Weights of a small image classifier: activation quick_gelu, adamw at rate 0.00081.
Rows from block 5 of a small image classifier, named by matrix and row number. Rows with one number within an expert belong to one neuron, the router's apart. Each number is 200 + 20 x the weight over its row's rms, rounded and kept within 0 to 999. All counts start at 0. After the name is the row's rms in percent of the matrix's.
Before each expert's rows are labels from the 100 images, of 14976, where the router gives the expert most weight on average: "strongest on" is what is common among them. Only what is clearly more common there than usual is listed. The data: microscope photos of single blood and bone marrow cells. In brackets: how many of the 100.
# router: router (model.blocks.5.mlp.router.weight, 16x256), inputs 156-207
# up: expert up (model.blocks.5.mlp.up, 16x128x256), inputs 156-207
# down: expert down (model.blocks.5.mlp.down, 16x256x128, transposed), outputs 156-207

# expert 11
strongest on: cell type: segmented neutrophil (45)
router.11,129,166,220,184,224,222,192,209,181,204,203,212,206,211,208,176,178,227,204,228,195,214,191,231,219,219,188,225,192,231,201,200,187,210,224,211,209,200,200,198,239,197,208,223,184,171,218,227,186,206,243,213,188
up.0,084,180,180,189,214,241,195,197,168,217,159,191,195,202,220,166,217,203,218,216,191,207,227,195,195,232,201,213,223,211,223,197,213,205,215,224,176,225,230,201,198,194,199,209,210,213,194,219,172,204,162,187,181
down.0,084,164,181,206,206,179,183,201,228,222,182,191,175,203,174,236,224,185,214,175,196,194,222,227,198,231,221,205,194,180,180,194,186,201,179,205,190,188,234,215,221,216,211,201,140,212,185,225,204,225,241,217,198
up.1,093,196,197,170,169,195,207,187,178,208,221,200,215,190,221,231,179,210,209,226,226,204,196,199,202,206,226,161,164,215,204,207,194,202,222,221,184,237,172,231,218,209,181,199,195,219,219,197,244,196,194,194,185
down.1,097,188,219,226,211,217,221,206,196,201,209,214,194,205,215,203,177,154,224,151,191,199,203,209,218,217,198,191,233,182,227,197,193,198,199,212,169,169,201,245,183,216,212,236,183,207,211,195,233,214,221,177,184
up.2,131,220,183,229,235,240,179,170,187,187,211,183,205,168,179,208,235,183,209,192,180,181,232,164,180,156,179,231,218,210,205,235,228,201,225,200,184,192,237,194,188,181,221,169,219,203,172,197,187,230,191,207,206
down.2,126,203,182,187,160,183,227,212,176,204,201,229,246,210,217,214,206,205,178,216,205,225,210,176,183,184,198,213,234,178,203,261,194,189,214,235,212,216,185,204,193,208,185,196,230,204,199,221,231,193,181,166,191
up.3,095,203,211,218,195,198,169,198,244,220,163,247,198,211,173,208,209,186,182,190,201,170,225,186,189,198,194,177,185,196,194,241,214,200,152,210,186,207,219,204,218,166,198,216,222,195,178,212,222,237,202,216,216
down.3,081,172,184,192,181,212,231,174,226,206,177,178,210,234,201,180,193,201,224,238,209,197,189,216,239,208,222,182,215,211,182,209,186,178,206,198,222,203,148,187,200,189,145,233,236,206,219,173,238,186,211,198,198
up.4,091,215,227,214,171,214,207,252,197,174,214,189,178,179,184,198,172,174,205,209,183,212,150,225,198,188,194,176,192,217,256,215,195,179,206,234,216,210,180,215,173,254,176,207,192,183,180,193,210,189,186,194,195
down.4,094,221,168,173,176,241,205,198,180,199,199,224,181,206,186,210,230,202,197,199,193,196,187,187,200,213,201,224,212,223,207,196,206,191,208,215,187,209,175,169,187,197,174,196,207,205,206,207,174,207,195,240,180
up.5,102,194,187,163,207,197,191,193,153,231,199,197,184,213,209,224,222,231,218,190,199,233,208,206,163,202,227,230,238,184,154,210,169,231,221,188,226,189,208,186,181,179,198,162,209,170,192,213,168,210,169,189,227
down.5,109,211,172,213,213,194,212,211,197,145,209,207,198,194,157,234,194,184,207,207,215,223,200,179,191,170,212,214,247,164,193,195,192,225,222,219,212,192,226,198,224,206,221,209,190,202,199,208,196,209,163,183,165
up.6,087,185,221,229,172,179,222,224,200,230,201,227,185,217,198,190,165,179,218,166,225,197,204,208,205,206,184,205,187,231,215,206,246,162,200,189,170,176,164,186,221,211,191,239,212,215,211,202,246,191,225,207,215
down.6,085,214,206,175,164,184,203,193,180,252,218,178,197,199,212,201,205,223,217,178,206,173,216,173,165,198,194,182,202,213,223,221,217,177,219,206,188,207,187,214,193,184,198,189,193,217,204,190,204,195,170,181,195
up.7,108,201,183,159,200,200,175,201,165,232,178,214,213,226,219,204,195,177,174,177,200,235,230,194,201,211,218,241,255,200,169,221,174,255,212,200,195,201,210,201,178,183,215,194,188,195,220,208,173,218,205,205,223
down.7,108,191,189,180,210,210,229,228,210,182,211,193,207,199,167,210,205,168,198,184,232,255,203,197,202,213,191,240,235,191,163,167,199,212,176,233,214,188,220,182,204,178,219,189,137,214,198,212,191,179,172,178,170
up.8,078,228,188,189,159,190,228,207,214,229,188,215,225,219,219,223,173,179,185,203,212,175,201,188,222,179,216,163,205,210,187,207,218,197,211,204,155,212,176,227,199,204,185,226,208,215,217,201,233,205,201,192,184
down.8,083,207,202,220,167,168,216,207,173,205,211,212,198,181,217,182,197,163,166,226,178,241,212,194,224,195,171,205,210,158,194,202,214,204,216,188,173,180,176,183,186,203,249,253,216,194,240,193,201,184,205,194,172
up.9,118,203,220,195,197,198,216,222,179,173,202,156,187,204,217,209,219,229,200,184,224,216,195,211,229,212,221,199,223,185,180,190,181,190,178,203,230,198,203,189,188,214,177,188,201,188,192,199,188,199,186,223,228
down.9,126,196,175,210,206,241,218,183,213,184,210,174,193,195,194,213,232,184,200,198,202,219,190,196,195,208,215,218,213,186,187,194,207,193,245,231,206,210,202,167,205,226,220,165,204,207,220,183,165,181,199,236,164
up.10,118,204,204,170,196,217,205,225,146,222,194,197,202,205,214,201,206,208,183,171,198,217,219,193,196,206,215,231,256,208,166,225,186,243,197,213,209,179,206,177,191,182,215,172,172,192,189,196,154,228,201,201,177
down.10,123,167,167,196,208,225,195,213,216,176,184,189,204,211,142,224,233,162,197,208,206,242,210,199,191,221,180,231,252,202,151,187,166,228,184,229,194,158,243,178,216,157,223,212,163,186,202,205,194,209,218,204,172
up.11,077,188,191,210,149,213,202,190,198,203,195,188,207,221,224,234,176,216,183,234,213,201,200,207,211,192,220,156,136,220,195,191,189,210,213,218,200,231,178,227,193,193,162,193,172,188,226,183,245,188,219,197,217
down.11,080,200,251,239,217,191,203,211,208,209,199,189,204,192,195,223,192,172,184,210,178,200,186,205,186,213,207,175,199,198,202,205,228,207,209,180,186,163,186,189,213,214,210,240,177,212,201,161,184,221,197,192,190
up.12,113,209,203,177,222,180,204,208,160,211,185,212,207,179,205,222,181,197,221,196,184,234,221,177,160,179,196,208,185,190,205,234,226,177,220,197,236,218,225,204,176,203,209,190,216,173,232,153,182,196,196,207,206
down.12,115,167,191,208,190,199,218,193,201,169,190,190,208,221,189,220,202,215,190,219,188,215,218,201,177,178,202,223,232,189,184,199,188,192,225,231,222,216,225,201,181,189,180,187,229,177,235,203,191,218,189,195,190
up.13,095,180,224,177,219,225,188,221,193,187,192,196,195,206,204,184,211,234,215,224,183,216,214,206,213,214,202,210,212,199,184,189,177,209,204,226,219,184,190,207,200,185,210,209,189,200,180,195,150,189,204,203,187
down.13,098,185,155,196,212,214,186,209,203,234,199,173,195,217,170,207,243,203,217,218,184,191,215,236,197,218,235,203,198,187,185,188,177,193,209,235,200,166,206,199,193,195,212,204,156,208,189,204,206,190,213,249,197
up.14,097,205,178,177,197,212,209,216,183,216,170,206,220,231,213,217,187,199,143,194,205,211,219,196,207,218,237,210,241,189,167,198,192,242,199,254,205,198,205,232,191,156,205,193,177,212,202,187,177,215,210,202,202
down.14,101,210,185,182,211,220,202,222,220,206,181,162,186,194,138,216,232,172,217,195,234,229,205,199,195,226,199,200,206,184,174,161,198,221,209,222,207,171,227,197,202,185,220,212,146,210,216,182,194,216,211,186,171

# expert 14
strongest on: smear: peripheral blood (93); cell type: lymphocyte (43)
router.14,085,198,157,207,184,197,191,205,189,188,183,171,208,241,179,219,244,189,236,210,208,151,212,187,174,205,186,213,236,153,200,190,192,204,141,196,217,218,223,219,186,191,236,214,187,202,175,187,193,202,206,205,209
up.0,094,222,242,216,176,204,228,227,183,201,189,204,207,176,219,175,182,210,164,175,217,195,188,214,150,213,187,186,209,245,203,164,200,186,188,195,198,186,189,199,159,178,154,199,229,186,186,144,211,198,192,222,205
down.0,095,216,205,197,187,187,182,231,169,209,176,179,208,214,248,181,172,245,199,204,195,187,199,174,178,184,156,216,192,201,228,205,167,213,211,205,214,181,177,171,203,201,206,216,188,213,172,202,209,204,215,202,199
up.1,096,228,197,207,210,183,175,224,197,157,259,216,216,162,200,197,206,183,198,196,199,167,194,213,211,197,181,234,212,211,224,191,211,203,159,176,211,214,183,213,197,192,233,213,219,175,203,191,208,173,193,219,205
down.1,093,208,230,215,178,202,229,176,202,163,223,193,168,208,228,258,199,206,221,198,203,194,208,201,214,212,229,194,178,199,214,223,223,187,184,154,236,212,194,159,175,197,184,187,193,186,261,179,225,185,186,216,207
up.2,091,186,179,190,255,193,197,203,211,205,205,223,206,217,209,197,184,203,223,197,171,189,218,234,215,203,208,226,149,210,201,195,192,217,171,187,198,197,183,184,206,239,227,182,221,228,178,223,196,230,225,234,217
down.2,097,213,225,216,210,237,195,225,188,215,161,195,227,183,219,204,194,191,223,169,212,205,212,210,255,184,186,201,196,170,187,219,183,192,200,169,172,191,201,217,212,227,156,215,236,208,180,170,190,217,178,159,209
up.3,082,201,172,230,226,176,223,223,183,206,205,181,217,184,216,167,232,224,185,222,191,209,222,213,185,203,220,233,208,231,176,177,193,207,216,219,223,203,183,229,204,220,194,172,196,193,203,191,208,236,177,158,184
down.3,083,223,189,226,199,179,191,181,167,198,232,223,179,197,190,190,202,229,186,225,197,189,211,202,193,187,230,219,216,158,188,169,206,212,220,188,170,210,142,190,196,198,226,198,195,186,235,159,182,201,157,209,219
up.4,101,192,188,188,181,193,214,193,166,194,198,208,195,172,212,184,159,219,168,198,221,243,203,204,178,236,170,172,223,234,182,160,186,218,219,214,207,200,207,181,197,185,169,203,225,242,211,185,228,195,177,172,205
down.4,094,177,195,165,228,196,197,225,232,216,212,168,221,179,222,161,196,200,214,248,236,198,225,188,219,178,174,193,172,215,183,191,180,188,194,217,180,223,190,209,178,206,183,268,210,214,190,203,237,228,214,183,218
up.5,113,202,208,215,182,230,192,190,202,233,189,205,225,205,207,192,201,178,210,235,192,208,206,171,221,203,213,208,172,244,197,201,184,214,204,229,195,221,199,233,237,184,191,161,204,218,199,154,171,232,223,225,177
down.5,111,204,204,217,178,210,201,161,182,219,192,208,183,209,175,230,200,178,215,181,173,230,178,214,183,228,202,170,240,195,222,178,189,195,191,223,172,199,215,190,230,189,225,199,220,190,201,208,181,212,193,181,194
up.6,109,191,160,187,212,206,218,183,213,215,212,186,225,195,195,219,227,160,187,173,208,196,224,198,203,197,204,221,205,203,168,179,209,210,182,215,176,177,205,211,209,187,225,213,187,179,217,171,225,253,169,197,179
down.6,113,210,209,234,173,208,200,180,182,193,207,208,149,214,226,227,218,173,217,182,181,182,186,227,171,202,235,221,206,178,218,199,207,197,196,197,212,174,174,213,195,216,212,153,163,192,223,182,195,210,187,210,171
up.7,089,221,214,214,173,227,237,254,175,220,178,220,206,201,213,163,178,167,186,170,217,177,203,194,190,205,219,205,216,240,220,215,199,165,193,245,199,211,221,219,159,221,160,221,199,212,171,218,194,177,208,234,212
down.7,101,206,188,172,187,187,191,179,176,194,186,220,174,192,210,221,218,204,184,186,196,230,177,217,180,227,207,213,169,194,206,205,167,200,214,170,219,202,181,203,208,183,196,200,187,195,182,216,215,176,185,197,215
up.8,120,196,204,185,194,205,222,196,198,171,226,245,183,184,213,180,178,203,186,175,221,193,189,193,214,177,196,194,164,238,206,193,197,148,172,213,215,191,197,238,202,185,187,166,218,180,197,169,227,164,177,226,247
down.8,118,211,224,170,166,200,203,209,192,204,173,217,198,203,195,197,196,201,176,198,186,179,208,199,185,195,246,197,193,180,210,206,236,194,180,159,216,204,203,202,201,172,197,178,213,159,210,209,174,188,211,203,161
up.9,068,202,220,217,225,193,203,219,221,176,240,181,182,218,199,186,202,215,198,246,200,194,188,204,194,199,185,214,171,195,216,178,198,195,202,158,206,174,189,204,196,205,205,141,222,214,189,186,212,211,190,213,169
down.9,073,172,201,173,207,223,215,178,221,188,207,189,185,175,188,213,222,243,156,199,171,227,195,171,200,163,183,203,229,194,236,207,239,201,203,203,227,217,209,178,200,221,183,192,175,180,159,183,196,183,193,191,194
up.10,098,177,216,192,198,190,219,181,172,198,187,206,198,168,199,179,178,189,167,199,213,214,181,234,168,204,160,196,213,207,185,202,190,184,182,224,202,190,188,186,203,214,149,225,215,203,199,194,211,195,180,188,226
down.10,095,185,198,206,217,176,167,226,223,199,214,178,240,220,195,156,194,205,212,200,218,198,217,195,248,203,154,208,189,201,213,192,176,216,191,190,197,212,208,219,191,217,199,232,214,213,194,183,205,212,237,228,173
up.11,076,193,202,220,200,202,188,231,153,189,224,218,234,210,199,190,206,187,186,200,197,219,202,196,212,182,195,210,209,211,205,216,231,195,188,184,199,183,213,193,193,218,229,208,231,177,220,197,221,194,216,223,174
down.11,087,218,210,200,187,207,205,174,219,190,176,183,195,212,219,203,199,171,217,207,196,192,208,207,222,218,192,190,185,197,182,174,221,214,181,194,229,219,213,186,181,236,198,188,199,204,214,166,229,179,178,196,187
up.12,077,193,206,205,218,157,183,235,204,186,214,259,225,173,186,168,205,206,206,206,175,167,179,247,219,215,181,217,204,212,242,233,211,217,208,216,201,208,182,202,208,166,222,200,203,221,204,199,163,231,208,238,169
down.12,081,219,207,213,174,198,226,207,198,191,178,198,219,162,218,209,182,160,202,210,188,209,219,198,217,168,219,180,188,175,218,181,231,192,212,187,192,210,200,193,176,213,206,198,188,174,171,179,195,214,174,187,203
up.13,106,161,211,226,200,200,194,190,183,216,174,197,181,168,177,193,186,196,238,224,220,211,213,197,231,215,191,209,214,194,210,215,201,196,219,200,181,191,202,196,207,182,186,194,177,209,211,166,163,243,196,202,201
down.13,101,205,183,214,209,199,192,167,207,223,191,182,189,215,213,177,223,207,196,188,162,204,223,185,203,195,191,193,185,203,223,210,201,211,166,210,171,213,192,187,222,198,236,196,198,175,206,232,188,220,193,190,196
up.14,077,232,204,223,223,226,232,252,178,203,183,220,206,171,177,166,132,204,178,190,185,183,187,215,212,201,172,215,188,209,204,212,212,183,218,197,233,180,202,194,159,226,202,198,217,213,204,209,187,187,193,196,191
down.14,091,184,217,203,191,227,209,184,224,200,209,203,188,165,186,198,207,225,184,219,195,169,223,206,215,168,191,169,158,206,204,231,211,220,156,204,207,214,207,189,174,208,177,202,203,227,197,199,195,225,195,202,203

# expert 13
strongest on: cell type: artefact (49)
router.13,083,197,189,198,184,203,182,192,220,233,187,198,200,196,173,203,246,167,201,199,180,172,209,190,161,183,200,174,210,178,206,211,221,217,145,196,209,176,206,177,177,209,210,199,194,210,203,208,180,183,233,169,209
up.0,103,222,206,196,190,226,227,217,197,208,187,181,221,188,191,184,192,195,198,232,200,206,174,216,196,211,198,229,237,196,219,210,168,188,232,249,190,221,208,199,237,205,163,226,203,229,193,183,171,182,185,225,179
down.0,107,182,215,198,200,164,220,192,196,205,203,179,191,192,203,172,231,242,231,219,173,191,208,220,153,210,232,175,194,156,213,200,239,226,218,196,238,198,191,169,176,248,205,223,199,224,199,223,184,195,200,155,201
up.1,095,197,213,226,169,211,202,194,191,206,156,212,184,195,170,197,197,166,198,191,210,196,211,195,206,231,209,154,214,209,212,215,196,214,187,229,170,220,191,198,196,186,161,181,200,206,187,187,203,206,255,201,200
down.1,097,198,185,175,188,243,186,229,192,229,176,190,204,229,192,218,245,166,189,194,248,189,228,194,216,188,186,208,221,216,191,199,158,229,199,203,180,174,219,197,248,177,187,205,208,211,178,189,198,208,198,202,201
up.2,130,175,270,194,194,192,182,214,192,226,211,209,168,198,217,220,174,211,212,204,194,224,192,218,205,238,237,182,176,207,201,190,192,185,190,167,208,216,173,236,184,208,208,187,208,176,241,218,218,183,211,194,221
down.2,120,209,213,190,204,232,226,191,194,206,190,224,198,166,220,213,183,236,211,214,205,221,192,194,205,164,160,206,215,241,219,220,146,197,208,217,226,220,188,147,172,164,186,191,234,170,237,187,156,191,197,194,199
up.3,112,167,213,209,165,171,230,191,194,160,210,232,175,188,222,167,195,194,174,214,197,196,189,193,251,215,185,195,219,217,227,198,202,196,175,218,217,180,204,186,205,220,219,194,197,214,184,201,190,218,210,198,197
down.3,106,249,208,158,165,187,199,216,213,201,220,191,221,203,236,194,214,183,181,226,223,196,171,184,202,154,193,216,202,239,181,219,176,222,183,230,172,175,199,218,209,249,198,194,137,190,200,196,195,194,214,189,241
up.4,097,168,242,190,224,205,212,212,184,197,198,238,236,206,199,194,187,226,229,196,199,232,214,243,210,216,255,235,201,220,187,178,209,204,202,225,196,221,192,197,201,201,195,218,203,187,204,205,232,201,233,201,183
down.4,095,214,224,225,184,227,222,170,190,189,179,230,198,203,243,220,205,211,191,203,171,200,214,223,188,167,183,207,196,205,184,184,179,202,179,204,219,207,165,177,171,209,156,173,243,189,207,211,207,197,202,172,195
up.5,096,189,250,157,179,231,209,190,189,195,192,196,213,204,226,205,209,213,193,206,217,207,217,210,189,194,246,219,154,224,180,194,194,198,193,199,227,220,182,192,186,202,185,196,198,192,228,175,202,183,219,212,220
down.5,099,209,198,173,179,211,206,208,207,183,195,190,204,213,263,208,167,213,187,200,193,229,198,178,206,197,179,206,192,197,246,193,179,208,198,227,241,207,180,183,196,207,171,194,202,192,210,229,187,160,197,224,202
up.6,069,219,189,203,202,264,220,220,174,211,188,203,215,237,244,188,186,232,201,178,210,226,210,204,240,193,205,233,196,192,207,176,186,201,210,239,206,246,171,218,187,200,194,198,244,219,174,180,218,225,195,203,212
down.6,076,175,212,204,209,182,199,174,170,182,220,192,189,163,207,216,199,186,187,204,190,219,216,195,170,227,218,193,163,171,229,209,237,188,229,196,208,214,203,206,212,240,186,171,160,189,195,176,199,236,209,191,171
up.7,138,142,216,183,182,208,200,206,203,181,207,199,203,205,200,236,197,200,229,200,206,214,223,224,198,199,253,216,182,201,176,190,196,205,188,186,230,225,208,214,190,203,189,149,177,163,247,183,207,191,223,203,226
down.7,143,241,212,177,216,220,227,199,209,189,196,193,183,188,254,201,165,194,174,191,213,213,183,210,204,179,172,200,209,239,200,206,169,212,193,187,228,217,171,163,195,193,174,193,218,185,212,176,187,147,178,191,206
up.8,080,166,221,221,198,234,196,193,169,209,169,201,207,205,134,224,196,199,244,199,187,210,213,203,185,196,251,190,176,208,178,198,188,204,219,212,181,243,200,205,178,183,177,220,217,202,240,211,218,202,245,203,187
down.8,082,172,153,201,207,226,197,208,225,215,166,189,217,216,210,206,215,195,194,188,216,195,217,208,220,183,179,179,193,219,172,185,198,237,200,209,198,165,175,189,210,170,215,168,225,215,201,191,202,181,223,190,170
up.9,109,179,200,190,190,180,207,203,198,171,215,218,189,211,200,202,173,176,205,187,186,192,183,202,199,201,204,192,217,205,205,165,198,215,174,196,174,215,178,221,188,208,170,184,199,186,208,148,192,207,212,181,196
down.9,110,204,207,177,196,207,199,236,204,187,205,167,208,207,181,209,205,170,181,194,230,205,207,192,240,196,203,213,208,241,168,213,183,210,190,220,202,215,207,212,207,184,196,197,203,204,183,176,175,196,156,217,215
up.10,120,181,191,213,187,195,218,215,172,186,195,227,161,186,200,156,189,208,168,207,184,189,190,174,217,196,171,182,203,253,200,191,194,200,192,247,189,147,192,206,199,197,163,199,206,189,162,182,216,214,205,199,178
down.10,105,222,168,184,173,225,213,216,213,210,203,199,213,220,189,205,247,182,203,208,218,178,192,188,209,176,187,192,209,187,181,193,192,195,229,223,166,151,227,233,221,194,179,199,176,210,200,189,228,184,229,199,183
up.11,088,188,226,173,171,259,220,179,182,222,187,168,204,219,174,225,212,212,211,200,196,205,189,191,213,235,231,185,223,210,160,188,188,205,235,215,199,217,195,186,191,200,166,226,220,211,206,187,224,228,227,213,188
down.11,089,209,162,183,193,202,196,205,213,218,190,245,188,204,200,178,175,218,186,235,201,217,166,170,200,201,194,183,198,205,211,226,207,219,181,221,164,180,191,198,238,226,224,192,244,212,200,214,230,208,240,182,177
up.12,116,188,244,175,190,210,181,210,195,223,188,216,185,202,222,211,183,221,203,203,192,198,206,209,192,229,250,206,171,195,215,200,210,196,181,170,211,205,152,240,187,193,232,192,173,194,239,192,178,187,203,150,191
down.12,106,189,220,159,204,200,210,206,190,166,195,222,197,212,214,198,209,191,204,187,192,239,181,215,218,194,179,229,197,249,216,179,162,186,219,220,218,215,193,168,187,182,192,197,210,172,177,208,191,169,167,188,223
up.13,059,201,237,194,221,228,217,222,215,199,218,200,203,198,207,177,215,197,195,208,193,197,210,230,191,213,184,217,220,202,176,188,217,189,224,204,179,204,166,190,233,224,199,210,246,183,211,208,207,198,194,196,220
down.13,070,179,187,218,180,192,160,177,193,186,185,228,175,180,203,190,210,203,221,234,208,196,216,221,195,180,205,179,197,208,214,208,206,229,212,190,200,217,206,218,224,206,202,195,215,195,218,218,186,189,190,204,172
up.14,115,181,209,175,190,186,200,199,227,210,246,192,186,202,225,228,203,200,195,186,186,201,215,235,192,201,225,219,153,210,192,181,201,195,189,161,248,210,168,218,204,221,217,165,205,169,221,207,198,190,190,189,234
down.14,111,193,232,198,180,216,226,196,186,182,234,188,201,161,222,211,199,212,218,196,190,246,157,192,221,179,173,227,184,228,221,193,187,191,219,193,213,194,196,157,184,192,163,191,192,176,227,165,153,159,162,226,233

# expert 9
strongest on: cell type: eosinophil (84)
router.9,120,196,220,199,198,215,217,200,190,180,186,198,193,200,207,175,158,222,231,223,173,184,196,211,206,213,198,174,172,209,239,203,180,178,221,197,188,220,180,223,187,232,173,232,226,176,215,212,220,207,176,168,173
up.0,110,222,195,205,196,179,202,175,217,190,201,214,213,198,211,164,173,207,234,236,185,225,199,212,216,225,182,162,203,169,221,238,230,187,203,207,198,233,226,221,166,210,190,190,193,206,162,215,203,219,228,166,201
down.0,104,199,192,207,148,199,181,233,199,190,164,221,226,209,214,192,208,194,187,191,184,205,196,196,203,188,184,198,216,203,182,196,182,219,175,217,210,209,214,190,187,179,169,214,199,161,210,234,225,199,207,238,208
up.1,100,209,209,197,196,223,188,186,169,211,214,189,215,177,232,218,184,185,205,230,213,161,210,152,224,184,216,174,207,229,224,233,201,209,221,186,192,216,176,214,209,195,189,231,184,213,209,155,173,214,196,201,192
down.1,095,209,199,227,197,195,199,217,234,184,214,199,204,183,211,216,205,188,249,218,196,197,184,209,212,228,217,176,184,169,211,209,193,192,190,183,229,193,211,233,195,215,180,255,207,179,188,215,225,206,226,168,178
up.2,094,211,219,207,203,204,192,195,200,172,176,202,204,203,205,163,184,196,234,227,181,222,197,208,221,228,171,160,204,182,242,263,231,193,189,201,198,208,227,211,190,221,184,205,197,207,169,196,207,216,205,185,190
down.2,100,204,201,158,156,198,165,204,193,204,178,229,224,211,208,175,195,188,213,209,194,170,215,193,170,176,143,215,200,253,186,197,186,199,167,199,207,229,235,192,199,189,182,195,197,182,178,231,190,210,203,207,209
up.3,139,185,219,224,185,225,186,172,190,186,173,210,194,211,150,195,217,173,219,169,215,180,240,212,184,187,184,192,210,191,201,220,161,191,207,202,201,186,241,147,227,202,220,206,208,216,190,220,188,206,166,218,198
down.3,143,186,170,217,179,207,227,168,179,229,187,214,202,207,209,227,197,167,176,181,227,176,226,192,181,194,185,210,238,208,188,206,222,214,190,194,179,201,222,166,219,177,200,165,181,194,218,177,164,231,180,234,223
up.4,084,201,242,182,175,214,216,233,190,172,220,210,210,217,193,192,185,187,198,197,199,220,203,199,205,174,212,173,146,223,215,183,185,150,237,190,243,210,190,227,218,220,156,209,188,153,238,229,203,206,170,221,196
down.4,088,224,219,186,215,194,223,198,193,196,211,179,174,192,168,184,210,191,192,211,171,228,191,197,191,205,174,182,175,140,209,213,191,185,184,189,227,197,215,189,223,232,209,212,213,201,211,243,224,214,196,208,156
up.5,092,169,217,191,186,186,199,188,212,174,224,218,229,186,214,237,199,176,189,185,191,244,181,229,173,209,187,230,205,200,211,157,186,211,181,207,245,187,221,216,202,207,188,166,150,188,222,188,190,208,174,204,223
down.5,089,215,185,156,190,208,194,182,213,188,196,163,184,162,158,216,247,185,187,215,205,226,176,209,168,190,185,210,220,178,209,194,150,214,197,218,247,211,200,158,235,174,181,209,199,219,220,245,227,201,188,203,187
up.6,095,200,199,188,220,185,199,191,200,208,213,190,218,203,202,196,240,214,167,208,192,230,185,187,187,179,208,208,224,196,176,208,202,231,205,211,216,198,227,207,169,200,239,202,192,217,187,196,202,203,209,187,216
down.6,081,172,204,221,210,233,212,216,204,216,200,163,186,242,185,212,203,201,195,179,220,182,205,221,167,188,198,224,209,216,172,202,182,220,168,207,172,173,177,202,197,196,230,192,219,165,220,192,209,185,194,204,216
up.7,099,201,174,193,211,197,204,169,227,221,224,170,221,174,194,209,224,206,178,210,233,200,200,191,191,217,239,206,209,222,147,207,180,194,198,201,177,210,190,195,234,186,233,217,211,199,200,189,201,199,192,202,182
down.7,089,193,212,229,229,200,206,205,183,211,210,186,180,220,202,197,230,176,218,193,211,180,205,218,208,249,193,237,196,207,194,182,230,155,218,175,200,188,202,201,187,209,196,190,166,168,185,201,159,191,199,213,240
up.8,087,226,182,210,201,172,186,183,208,198,216,210,238,199,232,182,232,212,167,182,205,213,179,187,193,193,199,186,191,194,157,228,199,194,183,222,217,190,224,200,163,179,235,179,190,183,180,202,210,189,211,216,209
down.8,079,173,223,209,182,190,237,197,208,185,212,210,197,183,201,203,203,183,208,218,193,198,156,212,201,175,179,222,212,198,201,166,187,194,200,221,198,196,217,205,213,221,185,217,210,199,198,203,195,177,205,207,263
up.9,090,188,196,195,191,197,175,201,158,208,217,200,182,201,215,233,192,148,186,165,195,209,202,181,219,187,219,192,230,237,204,219,232,196,186,217,189,174,201,182,199,188,197,202,179,190,216,182,210,210,193,213,212
down.9,098,162,185,204,186,195,201,156,164,170,206,169,177,192,192,227,199,230,199,204,207,160,204,195,177,185,263,220,214,245,202,146,193,202,201,182,186,223,203,189,231,193,192,209,191,204,225,163,156,199,181,213,249
up.10,084,211,196,214,225,187,190,189,208,200,183,202,191,211,203,140,170,194,239,181,192,194,237,220,206,238,158,157,212,185,231,236,207,172,213,195,189,200,234,184,172,205,168,230,193,211,159,205,193,208,195,210,205
down.10,097,190,197,174,163,196,175,193,203,185,168,206,240,199,220,237,207,205,192,196,192,185,217,178,190,159,166,222,209,230,191,204,214,220,149,199,209,220,210,192,203,212,177,194,200,167,224,196,179,159,191,204,245
up.11,084,199,160,207,176,194,210,199,186,201,190,207,212,209,224,212,205,214,159,210,215,209,200,191,192,188,202,167,218,193,183,240,217,192,183,219,161,197,229,194,166,190,175,212,193,254,183,207,215,202,204,189,186
down.11,075,183,211,184,192,210,189,191,193,201,190,199,208,191,207,235,183,202,187,166,177,231,185,215,162,221,233,179,168,211,169,190,191,186,189,195,235,195,192,218,140,185,186,165,189,189,226,186,198,162,161,208,231
up.12,124,191,214,220,213,211,199,214,219,216,190,175,219,198,177,201,239,227,177,198,195,231,173,190,197,191,216,199,216,183,161,188,150,228,198,235,206,161,210,209,204,170,229,217,215,197,215,181,178,190,213,188,193
down.12,123,179,208,221,220,215,208,216,206,232,196,170,182,242,210,217,228,224,167,180,197,193,202,205,171,228,230,213,210,229,157,194,201,218,178,199,172,191,181,189,204,177,219,184,192,171,236,161,172,195,179,210,186
up.13,101,193,212,228,164,217,189,212,199,174,223,208,231,199,189,217,226,162,200,193,217,230,189,190,214,180,195,216,220,193,194,179,188,203,170,246,222,169,214,215,219,201,192,201,179,193,199,222,206,220,170,206,208
down.13,094,223,206,171,182,192,186,229,161,181,206,191,225,177,183,215,218,188,200,193,186,234,185,202,182,183,175,225,216,196,192,213,156,210,184,198,214,203,210,190,190,179,210,197,195,174,213,228,227,227,188,184,187
up.14,103,175,184,186,180,226,186,229,146,213,202,210,186,192,224,232,215,199,188,195,191,238,238,194,186,194,171,237,222,226,182,168,192,213,183,206,212,190,243,191,228,184,205,167,194,193,218,197,157,204,186,208,236
down.14,095,207,160,191,184,218,189,174,184,229,193,193,216,184,210,214,215,224,175,205,210,193,225,177,185,179,206,241,241,188,203,196,223,211,202,199,173,200,207,184,221,182,174,205,184,199,208,220,143,175,158,192,235